Rows from block 3 of a small image diffusion model, named by matrix and row number. Rows with one number belong to one channel. Each number is 500 + 25 x the weight over its row's rms, rounded and kept within 0 to 999. All counts start at 0. Numbers have three digits each.
After each channel's rows are labels from the 100 images, of 14976 (inputs lightly noised), where the channel reaches its highest value: "strongest on" is what is common among them. Only what is clearly more common there than usual is listed. The data: retinal OCT scans (Kermany 2017). In brackets: how many of the 100, against the usual share in percent.
# convs0: first 3x3 conv (model.enc.1.0.convs.0.weight, 192x192x3x3, each kernel summed), inputs 0-95
# convs1: second 3x3 conv (model.enc.1.0.convs.1.weight, 192x192x3x3, transposed, each kernel summed), outputs 0-95

convs0.98:512502518516526468491504508480454480517543437523464494532511497466553504550468508487512494514517491465473497520503538481518501504513525489467495529515517477508523491495499488486460481467525508525474487483530508516540479496470494505449506480524478484488487523500472455493441513495511477450
convs1.98:542471495480520454504518524493514504480540500483483490483499493500484488516491536490489525499528497559502497500526526526495519494481469480515544491507508543551511515482515505538523563541521459486532514523490500523475483472534527466513473505501501502475508514531505516474505485461510536484
strongest on: finding: choroidal neovascularization (85 vs 29.4)

convs0.78:464526494471508472492555522512478472506505445466496483504501460460499494560475452478522427468502485489485505493522510512445480511500534503511494455510524516483529519491474505510488489506498480513505497496511524479503493484465472537513472493551486519439553498505543495495498498476511452466
convs1.78:532458498506503526511507508492506492504479541490510527472493504536479482515512533529516519522546517522525532486504479476484476541480526458541518455506534515495509467516501494541447551513522498517462505546485512482503505560506466509471538483453504486495518485523489451487489566487488521462
strongest on: finding: diabetic macular edema (72 vs 11.7)

convs0.54:502496496514485484472487494476452481515506465474465470494497518487478489526511510493506519544510514483484521518519521495498517440509500484502512509509502491513517498561501491505508486489480487495504494486535517509504490471496455495495450507476463470493512515494487494493460541469514490460
convs1.54:490474469484501520513496475543416502540534527490488496496491458489493511492496437494500500447528493502507495530493492508500495469549483503496492427523506523520476509466497516539509527511545465553473543485514513536528516505512503518508507517489513539434458529503524524470531440526507486488
strongest on: finding: choroidal neovascularization (65 vs 29.4)

convs0.1:509524471486515486504471522516453468477504475449508523480498478466488479543465495459494489562567491513470462545505521528449493542498485535477513454511477531477519514543487527502496473531495469461493476512508512506476511528475508524486428508484519498443493477512506506468487472515514501501
convs1.1:489482544502479488501476492484542525508495498536505522495497536522502497492514512525504509548490497477518520513508481443533515507489516483520477547504507445515491469513500477507514475486527475504496517506488475496498480506477481469521547473496474459557506498491484457525481551455503511481
strongest on: finding: diabetic macular edema (56 vs 11.7)

convs0.82:510498498507513496501563508487461491543519481461484494496521536527444500460472541508515492462448477507492474465496490507501510480500496460545527481491477518498501480466510475533451510523540490565502541502463493505511505516532522480516462518530495487497567538513532506508512508512507503515
convs1.82:500491508515487535519491498465475502487513517541478512503496453484542504516492388520498518474518523476522522493513517466484500512507491504526469543489445503493497477505512504453528496486528564496505444515483479520497509491481504489534578500478510498511451494529548488515505492490502480476
strongest on: finding: choroidal neovascularization (88 vs 29.4)

convs0.163:503478506508497511485524497499492513455558484496515474553470494523496537521481460507517470520463491489483497551501499478494477487495506503500476495530490488470538483525477489522473482496499514496508504481515481463489463499499554470510517479512473485476518483492507465395472545454497453501
convs1.163:478465492484464501489493465503523491500430507529505480441513508527501489478520511498472505511524489530479495468466502494482481489497473483535510509583497505567458515527538529511549539514496519502534529540450506507513500573523525482538515491494518527509473492487468515511499486514507511485
strongest on: finding: diabetic macular edema (38 vs 11.7)

convs0.83:530524526466543477501513515504489463560539450516493498523567497455505480559491498480513495534518473515483491524508494520506492490477499501499480504478554514486615517517473502505522499521497466500537482498514502541495462493493499472493442473494479463482499479490511487598459525487507483474
convs1.83:521471457460483489526519492519505517531505528481451536494509502484452489525512528503532496503554511510525510531515509521492500481506544498506501480430527513467547453493506514517474554514532461532496519548493518522510490529489496483468481481498468518503478492507485492480490452491479539515
strongest on: finding: choroidal neovascularization (64 vs 29.4); finding: diabetic macular edema (32 vs 11.7)

convs0.118:476505502460541462499515506505502481542527448503470516525530490475535483528493482456508491427502491490475498510507500495506500471507523480515496501536521495490528509472495496487486481490514471523508459485513514568527463525466524467464483487496473491486496490488507476561501514488501477468
convs1.118:507472446496490514512492498501479517429494526457466531476511487465470528503522491491540541459521543522540506497551530526512539500516504498513531480511505501513473483468530518539470542513491444512467520519506516528521510475473536500522454521507465535462508514505519511509526476494472527491
strongest on: finding: choroidal neovascularization (94 vs 29.4)

convs0.154:534485550533469489477560493462484497483507470514506492502487490548497486508501474542530556523501542497498525522497501492527511498521532506522470500506513508523494505514520532516489491525515497542513517496494494514532493507499471516526490489516464507484499509464478467496498516473479450477
convs1.154:528474509489500530508509486489557539487489567530481512497488500502497522520522535507506530460543519524550542502515510514536512516551491452546545492551531517542509477505520497523510550517497484484519520497468458521483522512516511479521527478482507505516501509498504520514505477475498523497
strongest on: finding: diabetic macular edema (36 vs 11.7)

convs0.66:500488462484510486488470482530537506495522484525522496518497467522501533476463496515512538478483516538501503521504487492523513517498470511489480553491479499513538477477515487554480503531497534524536467517500467484506490451522488466539550482477461465538499496472523487518484489468468480524
convs1.66:511508505474533537500507525514468498498510521441522485499540496514493484511512486501520475517459494462523482520494511512509494487504509452454500464496513522508482537524491485485456482510544499487468518467528527511519508484490478525438505536432513563481519516517493512475515499533491513513
strongest on: finding: choroidal neovascularization (59 vs 29.4)

convs0.55:497486459487562498492493481571536520532568485515517506544524468469516540521472520471499509496516497516470486539505490504521492481476482513470491525529497504511524495449505498532497514504473489513507458501523480473487498488502514451530534485509497488524492487467531507516500473496480512510
convs1.55:500498507473499517503486510491467499504500493465522493492508478516495460499521481515495457519445486449499483502491511489501495492478512464489497494524499489501465502526487480484476476454529503478472500493520549535523494497473526519442512516466487503484499501493451477496496499523495470498
strongest on: finding: diabetic macular edema (42 vs 11.7)

convs0.174:462493489459483499506463482471505507479497476506485475511489487471512515485476495504491481433456491427487512476473500448496487476486475420456474486453484436472500472459487435470475499419492503478427497471507466537487468472466484466496488504500475505504503472485484491480505468489507469503
convs1.174:507513484548500489493496510498495485544511505506496488457514550516524492496514445488492515488501505529485501490505528513497519526512492499515502484547457495547543529493538501524497519485479515517446538525466452517540517467551486516506488541541507493500538504521465544516553498478483543509
strongest on: finding: diabetic macular edema (37 vs 11.7)

convs0.93:535505484518482494503518510459523473449488507526500528471544516505489469454509477555501524521487499488536494482472488488494502545509487492544493520495515493540491507540508506504507467529547509511507546515466504505506483530502505526454519499485484497509517519515446499529490488524517506502
convs1.93:495505554478527516514495516521493528477546514502466466534504507500490515536495518512530511504553517520512548526550514498508518504493505519498506491401476520470548522475501524467471527519472513485498473467497455522455499453502496467511549484482484485491481484470556480504498507466479525539
strongest on: finding: diabetic macular edema (49 vs 11.7)

convs0.185:458518511478513456490513489491464473531488455502466466504506450492540458567493496474511474490510498519492512497526521524451505445489502524520514464515515530474502515476488513495500511514487466498521479493502517523504487467478483500512447484515483491441495503501519485548504526487492491479
convs1.185:490474509475483516510500502462510472451485506479488516488510509472456538505520526508503504511507510497517540496524497493488500511512515453549497499563524464545471462520515476556520562507467490522491524532503502476497504509481514481515499500463489506479513491513484453503476479500495501486
strongest on: finding: choroidal neovascularization (97 vs 29.4)

convs0.139:502483519477492480511569491519493486597474499451505496481509511506497481514514513479531464492539492532477497486501488516462508445476531515509509451506526540488476503491493521527490506532465473544527493497493502512492503533490495491523447513536518538487493489487517521519508521485511484472
convs1.139:520508529533506525525504508480435522517503528428507510516502481497489513504514435534487530463461519465515517499481508468503514528500482478528484442525505446518506499497539474489485553455514529525478499498494502502524507474474486478479473486492477487461491510503483482444508504479487454482
strongest on: finding: choroidal neovascularization (60 vs 29.4)

convs0.138:436492454464467545463511492494464488566469494449498525460488496507458476509530494541498471523523496493527522487509491491497502493495522500520506500490551507512482494538511502506494502512512489525509533521517510480496501516493496469503463504499499535476526482509502500486518487481522522490
convs1.138:524512486531503468511531521516431512515508489474515480513496492523507482468456481449493501430544486506460471487474507466477487513503459508444467455470522526482482474453486516519481530482457534522498452475539468524537498462513501538470485503525493499493488499492491489516473499479518494463
strongest on: finding: diabetic macular edema (29 vs 11.7)

convs0.49:495527457489505499513576522526485521494482524433507525481511475495476503479481471471492452478473478508504473469482471509435484521488499519522506420502493499494477499487485515524484493500525493522497505515456502474507514527528492520501496519534511524446494507529487518502516436518493484517
convs1.49:504520541511530508529509520530513525550553504564519519555495495526507526554534461555503504515483536484502542563549524503526537518503520531541535588507512498484539494506512502485466508464517514485479514486541523530485491461482516463529533483518508454522495492482545471514505535458500495517
strongest on: finding: diabetic macular edema (38 vs 11.7)

convs0.144:493546482520515490499456512495472480511518491485495524491480458545498472554460493493498510570530515518461490546517503519497488544508503524518505507570484521512504485502496518518501517532508501490505489515493502501489519520495517507481469471476478498472496469506492472516498505488478513473
convs1.144:475496508497455505497479503476524510497438493509473509484491498481489536493522530496481484520475495478494483452488503488511488472485519475458491496548550465528443506507495464491481484467472457475491511525470492488507509472524461510511496487523493524524493485463468475473488438524473487496
strongest on: finding: diabetic macular edema (54 vs 11.7)

convs0.45:508531434520513515514522525529501509480489539507524520461502487530474489439488494484506499480521493525527464460473488524482488528480485526527519493530480519512482520432474528510548485522489464505524523505466502454501506525539512495484547515543514524487488510481455521447519504513452493502
convs1.45:500503567493511532496483509494481508568507501503491470518519508478523511529463485510483475522496493449496518519504513455501491507492488509456472502449506496466502472530493497472466506498543509472463487481501481520500504510488483516497506504470481478516525508545512457536508503469517501538
strongest on: finding: diabetic macular edema (34 vs 11.7)

convs0.61:490495409458508511506463498541534490478475524463495504474516491515482498459470500495503496453496498514553467485474483506474486547493449519499493520508487488521477496473506498514537488487536501478509524526461495456495504512545493479487563528489515496530514508517480511534511443548502488538
convs1.61:501541574509534490511497538481506514529561486516505489546522508506486517525485476520492477530502511456468524518518547461504525531489489504456487516453475510504503547515488487469427502487498539478448481458524477545501490461502510519472530506457487508507532508494528463466504540495494504547
strongest on: finding: diabetic macular edema (57 vs 11.7)

convs0.85:517508478442530456513492510530501488531512489468515492489546506497509479528489537461517491545570486538495479517504533527459499413480495525498513468540496543500537502493477524525547516530515437499522479498525502530494477495461505498512444491510497472479474476493504501550489543492465521488
convs1.85:477464521439476527499471461487470493515505521445480505506496500465498522525501468507490468514474490435526510497494497455467486482506487485488463486464510448471491456527506469477494561468505483481480511526509494502505484499436484448511472470474473504470500487477502457513477483475499487521
strongest on: finding: choroidal neovascularization (93 vs 29.4)

convs0.34:494526460525474546500521510497512521553474509472500515473484486513470484469483494479498475496517488508485482519505495517505484484481507508507501528458499521489518487477481513529489497531503543532499502509453500453487505545552459472542558486525498512536490487460511504472504508489484511502
convs1.34:496503479458500527493502505513448504521453503453501483497523475504487476480503509514523457458479491457490496459482530462484495486471526493455468456498521511502499549508496476518457507438522458496479514487494549520532507508460486504462474491522481519508499480503473488467509438528489484509
strongest on: finding: diabetic macular edema (33 vs 11.7)

convs0.190:480482520458515475480484492509513479495487461498479500505518503492526500507466447474476454455492468458470486499479482461436488437487486448479474444497526447474486473479480465459514476428495470457480471449497485524486489503466493497474484501468469480468506496515494495518481497485509478504
convs1.190:500503485536486479504500495467469512463488523485489523469501545510486496488520509538529519496494522500532499505507508506516529470539491510499507479524494479521482454489517505565482503505557494528446572505502479531543512476515538519473471512508505482502531503534472526526529574472490562520
strongest on: finding: diabetic macular edema (38 vs 11.7)

convs0.136:512503501482531498496546516543491494489521501485529512495508461493489496569495483464526486578517502529483498542519509526454481491475543534523508461515546533493518528502480539505520531528454477534534485530508535452499503527483495518538483498547511555462484477472525498569500478523486486482
convs1.136:507524532521493514506513505463497529581500512486506535529497538504482526508517536528508517540483514481525509483499538476545525493546507489504507489522544475498505444510501479513507504457539473488522518507499471519530494491496528508481468498543499455509546500490484476525510501499491477537
strongest on: finding: diabetic macular edema (52 vs 11.7)

convs0.59:520515479483566470502508529521506472535545480505506482512539530508511511522480560470527485510533492511482492512501496498482517427488495504509511513504470542494533472501492509538497510543504456525485479476511479476486489477486478486533456488484473468508492500532519477471472519479487516458
convs1.59:499481509462496530504500490485460497521506528399502490508498479489492502521524408526497487477472505472531514494489508512486509538511470472510502430492514481488525493499514464472459564494505475471487508507504504506498500494460491481477458500472484517452529494502510494510498480492508452522
strongest on: finding: choroidal neovascularization (82 vs 29.4)

convs0.184:488482513491463503472481484460520507455470492554479499494476491502491507488514509525505506462458510454509528484492519451501496468511504466478487524460485446502472482483496481483505510455505471507475493476488507532503481476486476480517515495491472481523475511492473491513474515490501495536
convs1.184:500488504513468477497483478509488508490496533487454509470483551501501486479503509507478509508526498539510500476476513502494508466525472497520526485535464508580543527494541508551526554523530514514519530497480446536502507470560494476497453483523521485493481497472471532483519497474459531526
strongest on: finding: diabetic macular edema (30 vs 11.7)

convs0.44:519492520487523473515567505514489488558505506497497514511522503493507493498498526484528486491534494529482498490495492514468497434494528508506512479478474551492489503481496524525473503545484483546501484494493498525478503524481488503522449499522500526481482502505526516514508528487509517453
convs1.44:523500501492502528534487508478447508516501521420514503501516460492499513504516428533489503474445503484513508493499519491486512533496479483535502462508498453508508492488518470463483559466500500497491490490491526469494499498455497485476469494491491506457498494532499485441491491482495422469
strongest on: finding: choroidal neovascularization (72 vs 29.4)

convs0.27:501510494515490500494557512473453490544485504422497517498536514510460483494504475534517506525497496466497508489482483481477498483501526489503481470458520495478476480507500506501448468518514489544476513502478483523511509531479511520499477492526502534477509486510506486485522471517509468482
convs1.27:497504509517494507515508482483481545491486515534506472503455473505495504467520452498502552443541512537491526500498462513549528542490524508500496517512460512547514527478535528497501538523453498533497521514456484549507506473530519477519538526491470502484509513483503519512509456450502494526
strongest on: finding: choroidal neovascularization (60 vs 29.4)

convs0.75:472505486481540512483506480519530517446537484486503513519525505516514530502479451500493456455476482476464497508475467475497473484442499479506455483540524471481497473450486484478491506470454487488491457466497482514476485501499547457517514489496452509489545478490525481546470503469487487537
convs1.75:513488489507479507497481498445469527464436523460490492481478485516498485447551488531530534519449535492532521462509525484507519467487551485519535467530477496527523529481525500524488503501502460505490514509496549526544508486505492516479434511552502524465504496491483519476527483514464495458
strongest on: finding: choroidal neovascularization (61 vs 29.4); finding: diabetic macular edema (33 vs 11.7)

convs0.104:497505492462517518498567497517486517485518511505557497532508475508471504549512495500517460508479485496493501509505477502469484511480527498536501452467534495467506504481476503531483503494490490522488494496497498487464478526500522483534500508544517529482500484487526488557518481503503461537
convs1.104:505521528524495495521525500461496526531497516530506511507507509526502515512536465557488501520498531496508543504500524494535539524511504485554518527499505479527549493528519504557525549467475527530494489515507480544497509495516502438520549487492489478495502510475471494555519486463517480555
strongest on: finding: diabetic macular edema (60 vs 11.7)

convs0.64:515492437475502507491538476516491503511482539477506515471519455507498489465469467455500493440458491509535476466482475506453483505504480518497500475491518501527505503466495511544511495506546511511519513523450481473491507526527489466520499508509511505481456511457479517579525457524470459555
convs1.64:530536566523526509521492542520508515561569504518502489544520517517480523538500468525504483519473520463494525557534549483522531507492494525524503551459500481468565508520482495483443516477520532495463491478526512536499500463506495493505522502499513484521524503513510477503500527470503509552
strongest on: finding: diabetic macular edema (76 vs 11.7)

convs0.127:491524479454541505506464525569500525487499501495531540489523510530496519472506489472495472488513484550501493498502472515485498503485482511536501470528508512489504510473469507497578493536458466470559491508501502513485490499476531478494509500483483476475527473504482525534484507468487510509
convs1.127:493479530475498522479506509495454498506475516463470481495512549482491514486475541492524478531498480478534470518474516460485475474486507494456460463440488501477458446534493512470461494492553457490504501477530509520538492517471465515488481516479466533491502509529486490515486534485500493510
strongest on: finding: choroidal neovascularization (78 vs 29.4)

convs0.74:478496478463494506489476504522507482509494484479483499485520497518466497490496488535508502521456510488523509512519540497511503495521507480496515522503486481509539511509506480522482513502568460503499536521496514543527466461480506462507492488483457475509477462476502486564487473499470491504
convs1.74:496510527510484532488482499468475476524482504512492502511477479485508508471454476429479462460508466521474486469474467470461458514499474504489487471444503493476460480483461509514533549488444543486538467473522466512471490495503477518501476498506489504478450513488471507458486477476519482437
strongest on: finding: choroidal neovascularization (88 vs 29.4)

convs0.183:540528477487510511518534523502480500451506523468502531497497488473505484481498477487482474487493478489496489484467466488463489566527492498545503440466489490503473483511484503514483484490520504485476484512454488486480484542517509496461526511499520501451472496513443505428496490489520471493
convs1.183:516495550509524506522514517512530515509539497544500485531499482519505509526503493541498499513486531515491551527551504499528522544479497503542517550502492496516568514483499497555512536496486516524496496496540502536472495441498472445531557479494484454534490496479498469541515498444498486519
strongest on: finding: diabetic macular edema (33 vs 11.7)

convs0.134:506496540509479521499530496521494518576479505490524477466468498525475479488472485468528478494482486547499477491491475499498502467480497511517482471430516526461476498469488502527472491542495458533563515499507474495495492471499502504544451507536475518476536504470533492524490540443476469509
convs1.134:507492499501504532498528512477501500510484511505510519482503494480472500497486584452524504538590476482506480492484518481492485489521512494458493478484517529525454487527481513524507514496543475511528486508498499495537506548488487529442483504480475534526496503553442501495502494529502515473
strongest on: finding: diabetic macular edema (32 vs 11.7)

convs0.167:493500489512503478495493509493503475439500469507499505508493528547515511502502490534499530580505511508500477552515523510542502493518509521473498581504523511468486507562494526469505476525506538490508528538536506542511491492477538518477542512459506492528488496494498491532492517542510493489
convs1.167:476466508502475484476502457448479502429478505510470474493454503494501494497509554502501496484524486525509517464489481502481475499489515472521514499510505534524535498487502499506541514483499507499545500473479490501476495526505469485540497459519492513481498479470499512447498480480476493479
strongest on: finding: choroidal neovascularization (73 vs 29.4)

convs0.19:489507486460488492500475519502524491494490516515485503504494500476489531516522524536528492472496519518545515480529513509525522507507488521500519516462482507508564507509493508508532509523508500487536495497520496482473506463496473478522556499494503472540500503533540538480511464478497499546
convs1.19:478546483514462480481493491447460506510465466495449489484517505470499493476468477477490467481487493459453470454457537448475494469519477470481476447489498491509485520507515490477474512475445496508478491475461485488549504540568489524479444500499515534453501499498495484474494460557496455529
strongest on: finding: diabetic macular edema (37 vs 11.7)

convs0.81:457523472480497496471512502508498485509496467453475512489488489495475501512522481532515510562479524500504530508527524517512508482522522494526516510534526485539518519551511501517518508509513472512515527526509528492528485495486485457483467495507474484497497472485490502487483463498498481464
convs1.81:513491518516505531513483510509443509559501524487516496540498435506499514492467490463485488441538494518483514488486486470486483488524471514462498446464507525468470516457477513536481573511466525522536473490545494537509498457509506531498447488502487497452439500467501486463490481485507511480
strongest on: finding: diabetic macular edema (32 vs 11.7)

convs0.68:504503447488519509526561507534495518496501541464532514493534494525459489483461489488512473488448481505518473469476469501458499536485495512497495463494530506494482494475500506545475479510538518530498522507461488461488499528532488504504540524535509523482485519497487502525506462517476483515
convs1.68:504521542518520510510507511501500526549542506545507501531503491518495510543536474559492510515507549493507558553536528493538535526508524526535520555483477493496553518510510497491474518482511543501481497497522505542502512444506507482521562496494518498527507511478522486525524520474505497560
strongest on: finding: diabetic macular edema (34 vs 11.7)

convs0.109:486508485503486501499534499505481493460512497450509483508457470517442499543469499467508471474496482507471474506510518504458475521485505501476506415506472505485544508462473487522477492479480481483496479472501502469484497489500517510527488507563520519449528472487529508465530496483473481512
convs1.109:491498528501473518502476500472518497510468503572487514488539498498506525477517463503466479532462487464487512490493516492516496502539502485528500540562487465581488503554505512534545526477514539524499523558481472507510504537498500494514552492493523505516491511506480475564486484492523478498
strongest on: finding: diabetic macular edema (29 vs 11.7)

convs0.52:469496487456498442473451485506505485552512473499486485492480495485502488506501531452500505539512501510475503531507499515501514410505502499489509500569504495519504501496489493503503528498460419497506477516527510499506483500444520473496458470491481462517470484474478494520478507495479496466
convs1.52:459472509473492521492491506501462488486506515449525530498483487488486523510492446471490476537472476429512509507499497480473484498505472477467513454534529458490438466521498484506481548473522467487447512506518522510515484513448540482505474478509480498459484481461507459482488551502481472509
strongest on: finding: choroidal neovascularization (65 vs 29.4); finding: diabetic macular edema (33 vs 11.7)

convs0.99:475508481483524481508447504536532503446513467526520515518524480542534527491451459504505509558505519524478498561516506506519521505538471529493500532497465500497494488520512516523506505534486525497515472560515492518527485473462534494497489484463473471485477483495475475518479487487474489498
convs1.99:496507527472517521493490509501475491442493511477489452491513517499486492496494536498513464517466474495522489505480485523484476469472508449486483493468504509491485520524474456511518499491489489496521515459504508473468492474511453483487495513487481527481505498473477513488489486510463492516
strongest on: finding: choroidal neovascularization (63 vs 29.4); finding: diabetic macular edema (32 vs 11.7)

convs0.172:496481490487488529493462499485516503449487498510509508503518491498505504468487504512479497454463491435490492481472490435492474452491473442442475506418442429496478472463489469463445489434490497487428472468464480514494491488510499487522508494483476480513461498497482488519478505510484499507
convs1.172:538502510528511497509486492498486486503536518492499466496497517522508487501488491521487506518510505528471525489507495499488505523496490508494511492514424526534531514469553496550497545499551503527482542483524483528511514442535483474492472507517521462488484506495473549471552509476451524514
strongest on: finding: diabetic macular edema (30 vs 11.7)

convs0.10:487475514423497501468513465485475473512490515503499530509502468465497501527522521507511457408474480503546522470507454477468495488474506478536510458487521503504550512500497477505544525503504459512508513489504494476460490504463490450492461487475492501454492505523499489520502441482514477530
convs1.10:498532457505493454501529506473490516475456488491463479479528510501477500490516444488518496471472515459471471464472539485508523510516501473523500472473542463496547500484513501523485519469430434514463474509484508476536493530508457498472471480537493508474511487490523494533480490514472486499
strongest on: finding: diabetic macular edema (48 vs 11.7)

convs0.107:527449509499478445503510466505514503498488496540497495489512481492489495483496511520506590563505528517503498513493508505533514476551500533483493520503474494508493491536519519522491497521495462512485482517484493529532488508459471519516501489494499498506427519476470490498499472528497510491
convs1.107:506505519507501510491462488482473511422513515494487503522484482497502500500508521523490509524450517499509529510519477517509497482509470465507524499488516499486536499491499480475527526508491533490529489491509493506447488473520506453510515480449468453478472485477507502507491497469467480518
strongest on: finding: choroidal neovascularization (71 vs 29.4)

convs0.135:500491496498513514507591510536490505538491515496517513494510499523492491526501498480528465512521493536494510503500490518454480473472565527534501465500551537497456525470497544511502532532459484566536517522471531472512513558504490509541493512560527577480505495493521515566516488511494503491
convs1.135:525529529536507540509511513477460535575499526510497502529499509504493513515520498534515528483468527464532513508514545483542527499541490511505493492505544467480510451495510493494514507455535490489498523474511470522531484482481539499478484496524486454494529497522496476462517525496483455497
strongest on: finding: choroidal neovascularization (75 vs 29.4)

convs0.12:516538519534482523496505494456459483534493471487477437499490501474518489526540481494504461545490479479475507499505499497490495516454491484504483507519556475477559513497488478482511512470481516503515517484537489497486484468517512472479490488528475494489502502481506492518487523468484486479
convs1.12:512457471495467506528497495498436527492487542511492510474508480485437484499538476522504492455516534477537533466513503535511520484524534527486535507489516549502507518490487524526525517519506482524497519514450520528507501513503506515514475496500524514477486499510519490484493479500494525501
strongest on: finding: choroidal neovascularization (62 vs 29.4)

convs0.100:503482484471486459502507493497465476480496492442492481502484469465472491523483482462483478514528457488463462491481521496458474538484477496450500421499469494498504498510462488483499469476489453463475489477503475477469487494465510509501459507532524499446467484502518510438509473495496497481
convs1.100:489493531508480512496502497480535518507496501577482500509501505489540510477513528538499502531493503481509520522488477468521499479497507467472476566486505463530510478509516483514524514490525528522499506514501482507500506514506455492515558470496465491567528513534475469557478515480532521475
strongest on: finding: diabetic macular edema (34 vs 11.7)

convs0.50:541502426483535516529507519544514505457525530499543544488545491518501503473485523472506467504546468530530480485469463502439476502473465541512475498522478519518524485487457531516540492527504486488512469506451476453464478494489537498495531510506531499490453493519467516487492517493479493445
convs1.50:505503551507516508503510514517459520516533500461478459548504505498500521540521460529506481497462523469507529523537515516519517513509513510490508472449512497466553501511503473475458547479518509494478514516540508528515497456474471482502469495475481491462546486479533481564493511464494495564
strongest on: finding: diabetic macular edema (57 vs 11.7)

convs0.130:476480509471501501494576507527503483516477503497508502498497480493493489540500494507532474513520511534505524527521515514469488490475565532530511500475549542502471542504502545511497522532470508556535514523508542475508505534487467502549514506561526564506512487485552509566523489507519492485
convs1.130:523537509543497530501510518474459528571470524480493495500505511514491509488520497509523522489492513477521498472497544490529521489538488505497494447510541471499504465474507495502507505455524465490506510482500462520547488493505533525468451514524500461466528497531472489475499521495479471483
strongest on: finding: diabetic macular edema (44 vs 11.7)

convs0.20:516510473463525479512487501541536509538530490503492536503510483461515486490473545451490531552580479528470463530496504532515495443508491535478514515529475540502511498510491536505475482532497452512499456520486512507498475531459477469491483480491520462495453476457483501484494490527459535480
convs1.20:472464521479489506494477490482469492464497490459497491514483454488498496509501473500484472503448490445500521490502471450497488504479475470477477493537525461534490496505518486511480530467482493485485497485518497525500487494457514465496495462495447464479469485461489452486500494459491453499
strongest on: finding: choroidal neovascularization (92 vs 29.4)

convs0.181:509475466494534495510543510535499489429520510476515519515523508528486494519473519470482485513562487499458475506495510503454472455481500500507518465541471519500478498463493519500491533486458448514480474487500510514494516519506518507512468522538509506482482489503517518514501514508482551509
convs1.181:502485517475473516506484479440493501460463496527495470501492463516526506493535478541486491506446502455497541491515489480513510512481509489499484541556502472537483487510518498530519538463489503499490512504507520490498483490458459469516521466473496494509477488467487458486489483485505449485
strongest on: finding: choroidal neovascularization (69 vs 29.4); finding: diabetic macular edema (29 vs 11.7)

convs0.77:540519499535559502519545515539504512561546489503523510500551495495498506530461497457524516553540488529430458529513493520507490496487511516496507531482504531477520494460483518544481494539486507532517448513488488487495511525518497502529504505537510503515496501472534521560511484515477546489
convs1.77:510487512456485520513487497457443515489477514496481506500510481492491474494529493547494467493439500454528515476485501496513496498485515466508494492483510483488506494497485472505513516443517504492511492494489501511481497499468474472472519481471474491502466489497471467463482471502489467472
strongest on: finding: diabetic macular edema (40 vs 11.7)

convs0.89:493479458438501512501504492516486502477495536454523508509507464503443500458504527545491485422455492485543500485492483488483486486490472454518509492496481488522505491502493464514478505479557463506485519495462479509502491491522559447534496499493482482490478469488518500441502470506500532564
convs1.89:535546515543530494529513528502473483503557495498529478537511501522532518515491440501505490525470500496470535506514513489492496539501488523505489531456511504482504510522487506545448508458469518527500483465571468486504492489489524499508520506519515499494493513496504497457507565494511448456
strongest on: finding: diabetic macular edema (32 vs 11.7)

convs0.0:505473497486519524517475526548493510449530520423499498507515510508470502459474532522491493469506505533543467529497507494481495548485451494523501474531449504525515487495506487521520492509516529476524519519471482503512508483545485496546507511489483492476546493519505509466492476503457529562
convs1.0:492539501503515470504480508469504482507527466488503497519521504519531517530476452490481489578471480465466512505502519451508486524508483495494464511482498509527507496547491488472468494476511509481482495471554459498507489522492519482515542503460480504499517517522528481505510556486503435466
strongest on: finding: diabetic macular edema (36 vs 11.7)

convs0.113:470503493482514481489466499531499485474522487476500510497483480545506495473479449497501482465479500507488495513484478481484497450524480515507466438523494467500492476482494494511473495495498450493505493491494459513504475470463518481506445481484483469406507468481507467505491495462463464528
convs1.113:526490479548488470493514508466523504509491477486516518473498524526522508463529491489495543564480497522493487484495538495497523475520486406478529508566498475537479504502540449546527513498472466519507528544500521507540504464518548516497458514528494504492526511514473548512525497499509525464
strongest on: finding: diabetic macular edema (51 vs 11.7)

convs0.39:492498484460559512503450510579523505467524484515532536505507490502516524459481501482499492465495515546513486521497482525470504467498466514514512493529473522498523506491484508510541495538474486478535486522501496516498507482497538492539504517477477488480510507507511518544466493505493525532
convs1.39:500488540483499505493497504467458505510503517428520496508468542542476494495517530518519513560491493499541512523499522480500494509495520502485501469457483487515484472536517504492474516498553476487485514485544522517542490512451497510452482515485505530459521496501478504490500567500510487513
strongest on: finding: diabetic macular edema (32 vs 11.7)

convs0.151:505533478488500503517491515498499489486488497497517545502579504544530507470478463512501489517526495515469489505483486499505492529500487510513482476488500493498492479507481525510507511523497516511505481535476481528492492552481539494480505500484507505487483478504440495609491472529491483522
convs1.151:498535529473513499506470509498483519483502502514453491520523516476477511490541514535501501495467514502513506529506523500516524466472534501531509518449507472509516522483510474482519512454485499502509502461499504512480499427475466466504481472520485528495464481472503500451504486498454517488
strongest on: finding: diabetic macular edema (57 vs 11.7)